config = dict(
    train_examples=77898,
    horizontal_flip=True,
    color_jitter=0.1,
    parallel_block=False,
    inner_norm=False,
    patch_size=[4, 4],
    num_labels=75,
    learning_rate=0.0022,
    shampoo_beta=0.95,
    precondition_frequency=50,
    max_precond_dim=1536,
    decay_fraction=0.2,
    final_lr_fraction=0.05,
)
Rows from block 5 of a small multi-label image tagger, named by matrix and row number. Rows with one number belong to one neuron. Each number is 128 + 32 x the weight over its row's rms, rounded and kept within 0 to 255. All counts start at 0.
After each neuron's rows are labels from the 100 images, of 14976, where the neuron reaches its highest value: "responds to" is what is common among them. Only what is clearly more common there than usual is listed. The data: photos of plants, animals and fungi (iNaturalist).
# fc1: MLP up (model.blocks.5.mlp.fc1.weight, 512x128), inputs 0-127
# fc2: MLP down (model.blocks.5.mlp.fc2.weight, 128x512, transposed), outputs 0-127

fc1.55 [102 131 155 104 163 166  86 143  85 118 171 157 215 182 120 112  94 201 208 136 110  57 172 101  75 151 158 106 158  74 119 160 146 103 189 144 119 118 126 136  96 170 165 130 135 139 140 123 112  95 121 101  82 175 130 115  91 120 137 154 140 125 127 174  96 158 105 121 117 135  98 175 149 155 108 140 160 192  87 149 107 107 153 102 117 123 104 103 151  75 142 149 132  77 134 204 102 183 130  97 162 162 124 111 184  93 121 166  91 105 124 154 102 152 114 144 187 122 165 117 177 127 148 119 164 119 105 131]
fc2.55 [ 80 162  92 165 111 108 121 127 106 160 143 133 146 124  96 136 190  98 125 123 170 144 134 151 101 162  90  99 140 149 107 127 116 144  91  41  98 113 159  57  83 141 115  76 108 148 112 149  86  98 148 160 170 118 142 110 144  86 143 145 126 105  84  89  93 154 155 108 142  84 110 148 103 107 134  85 113  64 129 168 158  88 100 134  82 133 171 107 123 181 211 125 114 139 133 107 162 101 110 230 151 149  88 127 164  85 151 149 145 107 159 142 157 182 109 111  94 138 141 143 142 191 146 130 171 171 180 169]
responds to: phylum Arthropoda; class Insecta

fc1.370 [177 118 186  93 147 118 145  97  90 117 117 103 134 134 149 108 120 135  51 117 128 124 105 107 124  88 123 193 152 160 168 121 114 137 132  82 105 189 133  91 148 126  84 115 121  81 105 115  92 152 127  78  88 148 124 135  62 112 135 124 108  86  63 166  80  83 108  95 168 120 139 129  90 145 140 131 128 133 120  84 114 105 141 115 157 109 172 140 155 147  86 149 130 177 148 186  62 251 112  77 147 123 175 146 156 135 109 195 150 142  87 114 165 145 110 162 109 138 141 102 107 105 180 165 109 144 124 160]
fc2.370 [196 122  96 141 100 139 122 156 101 131 156 118  82 188 104 151 107 137 161  97 153  84 155  95 113 106 190 121 107  94 195 171 159 165 105 145 119 149  97 154 151 149 127 136 125  84 152 139  54 145 127 144  71 164 133 187 148 147 134 185 133  40 119 168 102 115 124  59 110 100  97 155 145 112 155 120 141 169 124 133 218 194 178  80  80 111 125 116  88 131 168 159 101 143 153 130 107 104 124 128 154 113 111 111 127  75 112  72  86 151 154 145  86 174 115 140 120 136  93 105 119 137 147 144 162 147 152 102]
responds to: class Insecta; phylum Arthropoda; order Coleoptera

fc1.489 [173 126 110 101 164 198 133  67 126 106  92 113  36 109 128 122  98 158 115 103 112 164  99 162  94 130 156  81 124 154 167  92 126  77  54 149  80 121 107 121 130 148 159 179 115 135  97 164  89 161 104 173 176 151 174 108 116 137 188 143 157 114 128 163 112  84 145 142 156 197 119 162 108 132 117 124  82 174 128 119 179  94 112 125 135  59 191 195 122 193 137 106 146 107 112  74 121 118  99 130 109 143 109 119  86 116 113 118 101 117 111 141 125 105 119 125 101  89 109 140 134 159 155 196 136 110 178 128]
fc2.489 [120 150 120 165 151  73 107 113 152 239 171 107 111 135 140  98 130 213 150  68 148 113  89 168 217 150 222 175 115 141 112 108 149 149  45  91 132 111 135 132 129 112 126 132 111 128 113 145 134 151 140 125  73 108  57 124 115 140 105 138 122 143  86 138 146 107 144  83 161 128 120 103  55 153 118 141 134 122 119 127 110 121 136 141 165 101 151  86  52 114 144  97 150 155 127 111 154 171 111 115 110 138  99 129 152  94 155  92 137 115 156 137 163  76 141 143 145 171 161 150 109 186  90 144 157 111 144 156]
responds to: phylum Chordata; class Aves; order Anseriformes; family: Anatidae

fc1.327 [109 104 156 126 127  93 102 122 117 146 158  84 120  84 151  88 152 155 133 128 136 118 128  81 158  96 147 165 106  94 101 111 140  77 123 121 197 116 178  89 111 137 131 119  75 124 110 108 120 168 127 181 101  87  44 130 145  64 119 188 166 181 142  97  70 107  45 149  99 113 160  77  79 119 100 211  91  97 137 118 157 155 110 140 169  67 106 135  96 155 146 133 129 110 151 134 134 120 115  84 164  90 116 156  99 169 145 151  83 181 129 156 130 115 186 135 122 131 131 107 139 116 131  56  98 103  98 151]
fc2.327 [156 176 120 144 175 100 142 224 179 163 174 108 103 132  92 142 171 119 127 128 164  92 127 150 155  82 132 137  83 135 126 106  76 132  82 140 178 130 176 135 140 118 170 133 151  65 129 136 105 121 164 175 142 150 136 110  99 187 107 154  65  94 125  80  45 136 169 164 161 114  67 125 142 132 159 128  76 150  51 130 139 146 120 102 113  90 115 111 104  56 116 140 135 103 135 111  95  91 133 134 136 138 188 146 124 167 146 160 191 138  85 117 143 126 145 111 148 119 111  72 139 129 142 119 105 163  73 105]
responds to: phylum Chordata; class Aves; order Passeriformes

fc1.303 [167 118  82 112 154 106 152  96 122  74 186 111 100  98  77  83 180 195 172 153 162  99 179 133  74 128  81 151  78 119 117 237 112 108 118 162 110 138  87 173 109 156 151  93 154 176 129 123 103 110 156 126 110 115 165  72 132  94 154 167 163 133 148 132 137 131 154 117 125 198 143 139 105 115 128 142  83 134  68 112 128 137  69 156 173  99 127 109  74 109 131 119 103 121  99 105 142 128 158 150  88 133 137 113 113  76 162 167 113 108 145 126 102  77 181 174 107  97 102 144 159 137 119  56 136 107 133 114]
fc2.303 [ 84 125 162 132 135  92 165 115 134 116 161  99  83 117 101 149 162 133  89 128 126 158 112 104 156 130 172 110 122  48 161 140 144 111 131 181 152 119 211  91 115 128 146 162 148 144 147 120 140 127  62 118 191 119  99 179 148 166 118  94 126 152 137 148 116 112 140 168 139  88  88 103  60 129 127 134 113 117 114 127  93  96 111 136  73 143  69 201 122  87 155 203 171 116  84 152 117 120 144 146 116 186  86 172  73  25 103  96 125 127 138 185  99 154 127 166 102 147 149 135 129 118 152 105 119 121  98  95]
responds to: phylum Arthropoda; class Insecta

fc1.167 [154 195  52 164 132 137 111  94 154 106 142 122 136 126  84  71 156 165 169 111 145 144 108 121 173 122 130  95  75 118  63 164  69 153 117  61  59 145 131 108 182 131 133 144 133 117 151 119 109  79 163 110 147 161 123  71 141 129 171 177 117 102 134  99 100 133 175  66 109 135  57 122 136 164  58 133 177 150  97 129 208 152 147 160 171  64 138 142 150 105 135 123  94  73 113  97 168 135 108  94 101 173 152 100 176 143 113 158 128 106 146 152 108  84 116 141 137  99 132 134 145 126 136 146 134 143 112 136]
fc2.167 [121 100 143 160 120 105 110 167 110  58 200 138  95 107 112 122 171 101 143 167 155 139 121 173 119 183  96 130  67 104 138 111 162 185 100 106 163 182 174 147  82  88 141 118 122  79 143 100  97 100 163  89 125 148 138 135 160 106 102 102 103 171 137 137  96 138 211 131 156 165 110 121  83 110 118  72 122 195  97  95 147 144  92  99 116 146  89 102 118 135 118 125 105 157 120 109 127  96  82 141 125 118 158 101 123 142 134  92 148 118 116 191 122 184  64  98 108 167 206  75 144 130 115 123 203 132 159 118]
responds to: class Insecta; phylum Arthropoda

fc1.162 [ 89  84 174 180  64  92  33 107 181 160 110 110 131 101 106 109 151 122 143  57 102 131 124 145  90 147 129 145 160 119 130 201 121 139 119 169 112 110 176 102 109 135 150  87 138 128 138 113 133 126 125 100 102 127 105  95 160 131 131 139 100 123 124 119  42 153 139  72 186 147  97 118 167 103  91 137 183 136 155 158 143  94 150 135 133 135  78 122 100 156 120 146 137 140 136 146 105 147 120  90  76  88  99 121 105 124 116 181 107 104 137 151 165 180 207 170  82 147 105  97  94 204 163 146 129 108 102  74]
fc2.162 [172 104 114 146 103 193 142 163 125  80  94 123 148 172  86  94 114 172  93 155 140 153  83 122 119  48 139 120 134 157  95 156 120 141 111 155  68 140 168 152 124  90 111 125 104 183 119 120  72  66  96 111  54 148 132 127 137  80 116  64 133 139 152 130 123  93  65 139 152 154  92 139 109 150 159  81 102  75 116 187 110  98  84 161 125 139 134 130 160 117 108 170  96 104 119 128 127 124  84 213  99 152 115 100 132 159 159  73  92 175  91 152  66 105 142 147 140  99 146 110  94  86 106 133 147 110 124 166]
responds to: class Aves; order Passeriformes

fc1.505 [148 114 147 182 167 120 141 194 128 122 132  80 119  75 159 130 122 123 113 174 106  42 118 135 142 132  98 159 119 160  57 121 114 173  69 135 120  97 148 172 171 115 106 152 175 114  95 143  92 148 141 211  67 139 148 138 110 138 153 158 114 136  96 122 118 124  84 159 139 172 148 145 141 135  90 120  81 156 138 118 138 111 107  99 165 136 101 157 188 131 114 123 169 157 115 169 177 131 137 148 145  79 181  49 144 174 129  84 147 114  75 112 135 197  90 117  91 115 131 186 126 128 168 129  89 110 148 178]
fc2.505 [128 184  88 140  94 119 181 117 139 151 133 131 120 171 168 157  95 112 186 180 126 149  89  74 128 114 132  73 142 186 189 167 118 123 104 166 105 143 143 112 131 171 115  81  88  93 156 158  98  57 204 108 130 129 134 124 147 129 115 166 168  95 133 183 127 123 181 158 162 135  95  70 125 118 111 119 159 174 137  62 148 137 162 115 137 121 149  98 103 154 132 174  98  49 139 196 100 152  84 117 150 114 120 139 113 128 175 142 203 152 135 164 142 142 145 109 107 140 176 123 139 127 119 163 117 121 192 143]
responds to: class Insecta; phylum Arthropoda; order Lepidoptera; family: Nymphalidae

fc1.400 [170 131 103 114 120 134 121 131  54 154  53 104  97 159 123 122  92 120 116 160 108  51 150  85 103 154 129 129 151  89 135 146 146  82 160 138 114 113 125 117 151  87  90 153 136 112 141  67 175  90 147 110 138  79 186  82 162 122 184 130 135  84 181 147 158 136  77 182 159  77 102 201 147  83  94 152  66 139 147  65 151 112  72 171 134 128 117 139 139 169 167 145 106 178 166 130 117 167 140 158 139 141 101 119 124 131 134  79 154 118 129 106 135 179 104 148  82 152 108 179  92 130  90 137  87 120 109 149]
fc2.400 [189 151 143 110 197 108 162 173 123 174 134  52 112 135 137 100 154 168 126 202  91 123 141  86 146 175 182 103 153  87 132 142 142 124 191 117 156 140 151 144  93 127 144 148 131 115 112 176 111 118 122 129  61 202 158 156  71  57  99 122 148 155 155 183 153  98 128 163  99 121 108 110 157 162 106 126 176 150  96 115 146 132 113 131 135 124 123 138 123 179 146 189  87  70 112 168 146 102 134 148 103  94 116 127 109 137 134 117  85  99  91  35 163 119 116  86 149 142 106 143 111 157 126 120 111  74 111  93]
responds to: class Aves; order Passeriformes

fc1.458 [173  58 164 123 125  83 193 143 118  69 104 125 123  94 153  68 152 125 135 106 108 144 105 116 132 193  86 189 131 129 100  92  73 159  98 142 109 170 134 137 131 118 116 150  80  86 121 143 124  89 123  98 179  58 179 161 116 107  97 104 127  54 152 132  98 126 141 127  89 127 129  74 161  83 118 103 184  58  73 123 158 107  91 111 143 113 121 168 103 138 117 145 147 117 221 144 117 134 115 133 194 134 113 120 146 124 159 114 138  85 110 138 138 152 155 171 127 133 124 124 116 128  51 129 118 128 177  93]
fc2.458 [101 116 120 147 129 162 131 153 139 113  95 146 145  92 169  85  81 130 150 138 149 134 131 155 128 119 123 170 112 125 149 196 101 140 103  88 166  99 169 177 132 167 100  99 130 146  76  95 151  92  87  87 148 167 123  84 132 104 155 116 136 168 122 128 128  94 127 106 145 121  98 110 139  84  93  85 138 121 177  93 102 204  88 156 117 108  48 139  70 110 147 180 159  73 125 133 115 142 141 145  91 122  87  93 175 193  87 112 147  68 109  91 132 114 134  82 145  73 128  67  77 105 159 141 152  73  53 115]
responds to: order Charadriiformes

fc1.317 [165 123 147 133 114  86 125  91  88 100  94 127  65 143 150 170 149 153 125  38  86 175 113 104 148 137  48 173 133 176 119 162 164 150  49 102 111 116 115  95 134 147 111 185 136 128  80 140 112 109  90 160 138 142 155 132 117 145 145  93 141 128 106 165 100 182 128 109 127 105  81 172 133 133 148 108 136  58 142  96  98  73 182 145 106 175  74 159 130 134 173  81 160 106  81 123  98 132 169  93 146 102 126 117 105 115 108  94 127 131 143 159 114 139 148 148 169 145  18  98 158 124 154 110 122 124 123  98]
fc2.317 [123 159 185 178  88  81 126 115 145 178 137 134 168 152 144 117 164  94 143 158 163 111 149 178 184  95 132 164 100 166 106 142  96 131 144 143 147 106 175 159 165  73 123 187 140 135 177  91 136  82 168 140 127 160 125 120 110 140  92 106 125 133 134  91 149  79  78 174 138 255 100 112 125 141 125 160 120 139 109 103  79 116 125 150 102 111 142  72 152 151 147 108 143 156 181 149 100 123  66 194  86 109 137 170 180 149  98 131 140 139  97  79 167 142 164 102 151 123 114 153 146 110 151 116 116 117 116  82]
responds to: phylum Chordata; class Aves; order Anseriformes; family: Anatidae

fc1.110 [121 179 171 109 136 172 147  79 123 121 171 107 131 158  99  94 109 152 229 117 162 112 179 104 125 114 185 143 151 122 187  96 123  87 137 128 111 112  94 142 141 141  82 119 179 165 146 175 156 156 155  99 118 159 154 127 155 139 137 125 121 153 119 119 152 132  83 124 106 173 162 114 105 150 192 143  83 148 206 181 161 134 197 166 187 124  97 149 157 174 148 149  90 118 139 161 146 154  92 128 135 143 146  88 162 150 162 113  98 146 113  63 119 119 182 109 148 129 188 150 151 105 115 127 164 211 124 115]
fc2.110 [ 94 162  70 101 103 178  89 114 186 128 123 141  96 110  73 141  83 158 127 116 208  88 146  63 155 103  79 162 109 118 149  67 159 128 175  97 150 126 142  67 129  97 133 100 167 156 137 175 117 167  79 128 127 161 122 137 153 103 131 103 171 108 108 120 123 108 209 155  95  57  78 121 146 115  80 135  88 130 127  61 138 123 144 149 137  95 201 157 141 179 111  79 105 140 145 128 140 127 126 146 163 109 153  97 133 134 151  93 148  90 167 134  98 132 136 143 110 147  99 140 156 106 125 155 192  75  99 138]
responds to: phylum Arthropoda; class Insecta; order Coleoptera; family: Coccinellidae

fc1.77 [179  96 157 161  67  72 141 115 106 103 102 112 159 139 137 149 103 123 132 112 108 103 155 122 132 129 120 141 167  75 199 137 125 111 156 135 112 128 133 156 132 134 142 200 132 164 175 113  81 149 154 109  87  80 147 128 132 146 100  82 129 161  84 167 154 122  88 169 100 147  94  96 119 135 159 123  87 103 126 162 157 142 157  92 156 143 170 119 141 150 131 101 166 154 127 158 174  85  83 123 141  95 191 130  98  97 180 165 167 129 178 133 167 158 128 140  64  84 123 185 177 106  37 121  99 178 192  91]
fc2.77 [ 84 189 168  72 137 105 140  79 151 124  80 144 126  74 171 154  89 118 136 151 114 134 110 191 104 122 174 138 167 142 157 162 140 129 146  82 137 113 114 106  97 114 164 114 152 150  94 165 131  97  79 163 143  82 123 124  69 161 140 156 157 145  87 131 161 128 143 127  85 133 159 109 127 158 113  88 185 116 140 167 148 164 155 137 133 108 123 145  57 123 104 167 111 122 161 205 133 123 140 165 117 114 150 226 208 138 157 146 158  58 142 185 138 177 179 121 130 175 101  99 163 135 146 144 137 103 113 116]
responds to: phylum Chordata; class Aves; order Pelecaniformes

fc1.151 [116 157  83 108  97  83 129 149 151 173 141 136 204 223  96 151 138 109 110 133 171 127 114 116  30  80 134 146 146 169 113  90 165 149 168  93  98 116 147  59  96 134 124 108 106 142 148 113  69 176 177 118 155 125 135  84 151 127 142 173  92 126 101 110 172 145 158 152 109 117 112  96 107  98 145  95  92  94 132  64 113  68 163 121 118 100 101 202 178 140 198 175 106 101 143 128 127 126  96  96 169 112 124 142 122 139 159 145 111 126 105  93 112 175 136 121 107 131 114  91 128 108 125  94  74 141 154 103]
fc2.151 [101 139 147 162 132  74 137 120 183 151 105 101 143 160  50 125 170  78 138 141 173 183 152  78 155  85  98  84 142 114 129 178 151 153 175 167 156 108 131 113 136 125 101 102  93 115 151  85 197 124 178 130 139 146 127 116  92 144 122 154 127 148 135  80 135 160 161 142 139 111 101 119 190 110  87 116 113 122 165 168 105 113 122  70 141 100 130 106 136 104  63 123 109 144 153 146  87 102  75  61  80 148 149 109 123  88 117 156 148  86  49  66 119 104 119  92 113 130 129  65 132 184 135 157 116  89  75  97]
responds to: class Insecta; phylum Arthropoda; order Lepidoptera; family: Nymphalidae

fc1.43 [101 139 150 178 122  42 121 160 116  60 101 118 135 135 157 123 124 190  90  97 123 123 192 119  90 178  94 166 158 126 115 102 117  99 110 135  97  53  92 122  79 146 135 159 154 179 123 102 182  72 142 154 111  94 131 161 124  85 156 157 127 116 136 124 102 149  97 128 172  90 108 143 114 124 121 107  85 124 108  98  63 161 149 114  62 165 210 138  98  90 153  94 138 156 191 113  91  89 148 143 145 138  70 153 138 125 114 175 138 138 150 128 128 119 181 138 118 140 160 128 147 121 165  92 209 150 132 121]
fc2.43 [113 179 187 143 146  67  99 176 182 173 137  97 177 122 177 111 136 107 141 131 151 172 120 116 138  38 188 145 130 140 171  70 147  83 107 102 169 124  75 154 126 113 115 173 102  99 145 114 157 135 160 112 119 134 109 116  82 166 143  81 122  91  90 112 145 138 112 143  97 116  43  99  91 174 138 133 162 106 133 154 145 126 124 114 146  99 159 183  64 126  92  99 135 107  81 141 153 212  93 139 100 123 132 146 139  64 171 152 130 125 170 157  73 116 140 166 125 134 106 155 131 126 145 160  95  93 138 153]
responds to: order Charadriiformes

fc1.508 [134 148 128 151 112 122  90 123 134  72 181  97 127  98 113  90 107 152 180  88 140 145 138  97 141 142 138 101 107 109 139 144 103 178 133 150 143 152  75 110  88 124 115 105 162 116 109 179 111 154 127 166 147 134 115 212 142 173 173 178 120 103 168 178 146 136  89  78 154 178  90 100 172 156 100  53 154 132 129 147 142 115 168 182 178 177 108 128 154 146 110 171  77 127 135 166 129  57 140  98 201 143 110  87 135 107 129 123 101 184 163 156  86 104 112 122 131 178 134 188 174 156  90 101 111 134 174 146]
fc2.508 [162 171 176 133 131 129 175 101 122 125 116 158 109 134 203 144  98  73  71 126 171  77  98 144  76 101 155 147 108 114 164 117 164 156 124 143 136 115 133  99 202 111  94 128 131 149 122 145  99 119 118  96  93 180 122 104 118  76 159 133  79 113  75 104 137  91  98 167 195 176 139 146 117  88  67  94 113  88 125  94 152 113 150 121 128 154 206 100 150 137  52 123 162  66 154  94 161 118 160  68 153  84 117 157 176 111  94 117 128  91 120  96 146 106 138 128 133 160 176 132 157 157  98 123 136 118 153  75]
responds to: class Insecta; phylum Arthropoda; order Odonata

fc1.488 [124 177  74  66 123 109 128 143 141 104 154 102 147 150 160 151  77 166 152 157 121 162 146 139  95 145 145 125 105 141 156 107 143 140 148 162 130 160 107 160 135 115  62 161 176 162 106 101 140 104 109 126 112 161 146 136 129 142  92 135 127  54  42  90 112 145  61 143 159 175 111 141 142  53 196 172 160 122 112  70 109 109 143 136  96  77 158 108 107  51 140 113  93 126 123  98 138 126  91 135 102 122 147  96  57 167  96 107 120 144 112  62 153 133 144 138 213 148 177 153 165 118  94 131 132 159 118 119]
fc2.488 [ 95 161 120 107 107 109 162 148  93 123  95 165 229 187 141 152 155 102  74 139  72 152 100 162 102 140 126 114 102  93 116 118  59 109 133 107 111 119 149 165  99 101 132 165 113 123  73 133 128 141 105 128 119 105 114 120 136 145 146 215 161 163 145 184 147 106 129 141 213 103 136 165 184 105 115  89 122 175 140  99 145 131 146  90 107 107 102 134 114 130 136 144 146 154 123  68 116 102 115 152 115 165 138 158 109 128  95 100 155 144  89 111 188 156  91 115 210 133 142 165 155  40 105  66 133 160 122 140]
responds to: phylum Arthropoda; class Insecta

fc1.216 [140 139 124 170 111 183 144 103 168  93 168 114 100 121 104 129 115  60 142 107  78 111  37 112 164 155 156 138 145 141 119 141 163 121 161 158 137 201 104 136 146 105  90 155  92 141  63 157  94 137 102 171 183 182  96 108 143 143 155 114 140 121 137 202 162 126  86 152 187 129 154 199 143 145 142 155 159 140 118 121 136 142 136 116 122 118 213 145  81 118  97 123 179 133 141 153 164  51 164 122 126 112 108  92 107  78 183 112  99 101 185 116 148 123 131 135 104  96 142 120 134 173  83 174 111 131 148 134]
fc2.216 [103  92 124 145  72 141 110 165 137 128 133 177 163 159  75 127 126 199 112  98 120 137  69 146 109 131 183 116 141 128 131 159  88  89 194 128 126  87 159 156 131 109 134 142 161 183 187 145  95 114 142 135  81 160 138 170 119 111 120 183  99 100  58 132 127 101 158 154  90  63 124 154 105  52 115 119  99 138 152 175 140 116 101 137 153 160 150 165  75  80 174  91 135 162 105 133 134 108 130 141 158  89 110 128 133 111 168  92 131 120 118 113 156 132  91 133 154  96 117  40 187 114 119 127  98  60 181 104]
responds to: phylum Arthropoda; class Insecta; order Lepidoptera

fc1.426 [136 102 177  97  85  74 117 113  93 105 170 118 154 167 166 145 123  60 119 124 135  96  91 139  80 162  65 120 139 142 205  78 179 129 135 118 116  62  93 207 141 155 164 140  65 105 152  79  99 155 105 174 168 146 186  95 166 111 118 111 108 112 100 172 158 137 114 119 106 117 141 132  85 127 140 123 126 152 109  51  95 115 109 191 171 113 144 139 170 167 122 158 139 136 177 192 116 131 156 128 150 105  97 106 117 127 165 140 112 158 175  71 161 113 141 176 143 144  98 171 124 130 129 152 149 147 125 133]
fc2.426 [ 74  91 124 133  72 102 106  96 167 184 127 177 104 117 102  81 189 128 139 112 139 110 126  81 175 112 145 132 171 167 111 129  63  94 137  61 157  94 173 171 121 141 152 116 110 160 135 111 142  92 160 120 128 107 125 118  84 156 134 141 140  91  77 130 120 129 130 109 176  95 123 147 141 123 136 128 126 104 155 186 189 152  24 156 150  97  91 124 172  73 119 117 116 186 103 131 170 157 115 117  87 126 129 119  88 136  83 192 108 165 118 147 145 117 113 166  79 135  92 106 147 126 188 106 121  78 151 190]
responds to: class Insecta; phylum Arthropoda; order Lepidoptera

fc1.289 [154 126  99 115 255 166 136 188 151  92 159 110 100 139  84 146 141 106 130 179 186 131 128 158  97 150 117 127 127 153  70 121 134  79 153 169  81 141 117 157 107 144 144 110  51 107 144 125 137 147  99 106 139 104 134 111 199 127 148 151  85  81 103 102 160 168 103 132 117 112 162 134 136 194 118 134 126 137 166 107 129 117 134  59 127 165 104  96 121 188 130  54 129  82 120 147 141 107 149 105 181 137 182 131 122 112 141 116 125 147  97 125 177 156  93 104 148  86 117 125 155 112  68 183  91  98  93 124]
fc2.289 [104  97 113  54 192  97 130 203 174 191  86 142 149  45 104 126 141 121 138 144 114 172 105 143 163 102 154 110  74 159  87 139  87 141 160 112  82 152  67 123 146  92 111 101 144 105 116 168 112  94 123 112 120  88 102 111 177 138 161 151 137 155 112 114 152 106 124 109 135 141  80 170 152 131  74 167  71 128 179 184 165 107 131 147 134 138 122  99 127 121 195  89 103 140 170 135 139 152 153 168 140 133 115 180  96 143 136 101  94 191 168 124 174 118 180 115 122 138 136 130 155 146 131 139 115 166  54 153]
responds to: phylum Chordata; class Aves

fc1.178 [195  62 153  90 157  74  90 112  84 153 121 100 141 182  69 128 157  59 125 177 172 101  88  86 179 147 105 137 134 178 172 115 123 117 132 145 122 166  94 128 107 108 100 108 121 109 162 142 117 148  87 190 134  91 152  88 111 193 170 124 150 175 151 137 149 135 128 130 124 176 124 123 122 139  85 126  89 165 192 134 141 119 142  88 140 117  78 125 144 102 136 162  85 172 147 135 124 138 137  93 100 133 130  96 118 112 158  38 149 111  98  38 121 165 123 179 131 108 129 112 118 119 132 110 106  95  91  74]
fc2.178 [103  94 144 114 138 130 131 120 129 136 125 161 134 115  75 125 175 135 167 163 133 155 153 133 156  78 177  85 179 167 164 102 170 164 126 130 129 182 129 159 186 103 141  80 131 138 138 108 142 157  97  63 120  57 158 116 172 120 142  95  95 178 140 144  97 108 199 134 103  97 100 131 137 114 169  68 130 134 129 126 132 166 187 111 186 150 153 134 200 109 112 100 145  97 101 180 176 173 123 115 128  95 130  97 138  76 129 134 143 109 133 146 141 181 139 122  82 127  96 161 146  83  94 111  56  72  60 157]
responds to: order Charadriiformes

fc1.194 [145 111 103 148 108 116 159  90 143 129 175 154 149 174  90 144 156 213  85 129 176 129 151 152 199 164 137 121 182 135  67 112 146 167 104 123 109 113 105 134 157 151 113 185 136 137 138 132  88 102 152 157 113 145 120  82 163 165 107 107 109 149 122 125 120 101 170 147  95 187 148  90  93 137 118 120 125 144  30 104 149 133 136 142 186 117 140 110 182 152 169 119  88 173 160 186 171 125 122 109 107 117  94 115 151 132 117 155  99 134 178 156 114 136 120  47 138 136 155 112 135 154 168 134 142  36 185  84]
fc2.194 [172 110 119 106 106 157 159 145 158 106  90 127 129 100 116 127  56  95 107  95 127 131  96 169 124 130 118 111 118 107 132 163 116 122 135 119 127  84  99 151  87 112 179 106 166  71 147 136  46 103 126 123 102 181 121 109 123 172 103 129  96 122 107 162 145 120 109 129 146 123 150  91 147 130  56 141 118 164 120 102 150 140 117 131  74 119 143 168  68 168 100 180  73  54 144  44 137 166 179 120  95 135 104 143  26 164  99 104  68  86  63 142 164 116 133 152 128 130  98 143  85 104 149 154 142  86 125 105]
responds to: order Charadriiformes

fc1.293 [ 84 154  63 121  95 134  92 140  88 128 167 133 151  60 137 140 169 130 157 135 141 127 140 113 110 155  98 137 104 113  93  76 153 105 140  94 134 110 115 119 112 159 111 162 187 119 133  93  99 152 205  58 115 129  98  84 154 130 115 142 100 101 135  80 131 152 153 138 130 147  91 109 110 104 151  99 190 133  36 125 144 143 129 156 193 133 131 168 111 162 138  98 116 160 122 132 139 178 116  96 121 166 146 104 147 123 115 199 146  41  77 124  92  95 151 188 164 150 126 137 139 158 127 142 164  96  74 211]
fc2.293 [107 116 127 164 120 153 137 131 137 142 126 178 182  22 118 126 146 161 117 131 109  86 118 125 122 172 100  39 125 130  79 128  94 102 112 138 130 100 164 161 161 112 110 145  82 101  76 159 124 171 137 145 205  73 117 141 138 187  99 144 123 141 119 120 110  91  98  89 144 114  81  89 151 151 163  80 137 101 136 144 179 164 129 104  81 188 120 107  66 123 136  56 122 158 151 115 123  97 125 134 122 109 119 167 165 136 108 119 150 104 149 214 128 150  96 143 147 152 190 147 110 196 120 143 163 152 118 159]
responds to: class Insecta; phylum Arthropoda; order Lepidoptera

fc1.252 [138 149 119 122 145 186 122  95 102 109 120 133 104  75 166 121 140  58 115 111  87 111 125 128 102 146  55 100 169 137 196 152 119 108 139 122 128  61 168 163 112 125 126 196 127  91 118  80  94  80 152 133 227 106 186  85 127 129  93 184 140 139 128 128 110 155 102 102 126 106 104 124  78 220 120 161 136 156 108 121 147  95 110 132 114  72 141 140 117  91 130 137 175  97 137 121 129 144  95 100 159 127 116  99 220 126 104  92 114 100 131  89 132 156 177 148 124  85 108 127 175 158 107  94 163 132 166 131]
fc2.252 [136 103 156  97  75  85  91 162 113 125 101 136  84 113 142 167 113 111  91 104 121 204 170  83  86 123 146 124 135 171  77 129 109 164  88  92 147 137  74 140 123 153  99 178  49 118  93 129 123 184 122  98 163 159 132 180 112 129 160 125  74 164 161 117  94 144 115 200 134 131 156 141 133 114 123 163 119 171 160 133 133 120 142 112 152 115 185 112 157 216 145 142  86 157  64 157 122 147 148 158 153 132 171 113 143 184  80 161 147 121  88  69 111  82 111 107 115 117 100 157 144 148 160 122 187 115 169 135]
responds to: phylum Chordata; class Aves; order Charadriiformes

fc1.31 [124 158 207 131 158 122 143 117 141 139 110 149 190 144  96 143 134 129 165 200 100  90 135 107 129 176 151 149 171 138 129 206 179 102 182 171 119 100  93 158 160 173 118  86 146 183 188 131 127 149  90  96 118 157  44 138 128 165 161  92 146 111 122 117  73 184 104  82 145 145 165 150 117 154  79 142 174  71 114 157 173 161 118 143 170  84 120 159 116 141  97 114 114 184 121 147 110 113 115 192 160 118 111 145  93 152 140 118 110 167  69 130 130 137  94 127 110  93 123 104 159 152 153 120 117 123 109 183]
fc2.31 [179 129 151 111 127 130  30 140 110  75 120 110 163 134 126 145 129 178  76 148 148  77  62  89 163 112 153 166 155 101  72 121 101  84  90 132 123  69 144 125 170 149 139 147 128 152  42  69 151  95 102 117 135 163 114 143 151  87 144 123 171 138 148 113 138  77 102  68 163 166 147 128 163 180 124 102 136  40  88 126 143 127 132 140 114  86 145 132 144 158 144 181 111  94 117 145 129 118 103 178 103 145 102 143 176  83 108 175 140 178 105 110 165  98 127 113 159 135 143 121 184  91 118 116 104 116 151 161]
responds to: phylum Chordata; class Aves; order Passeriformes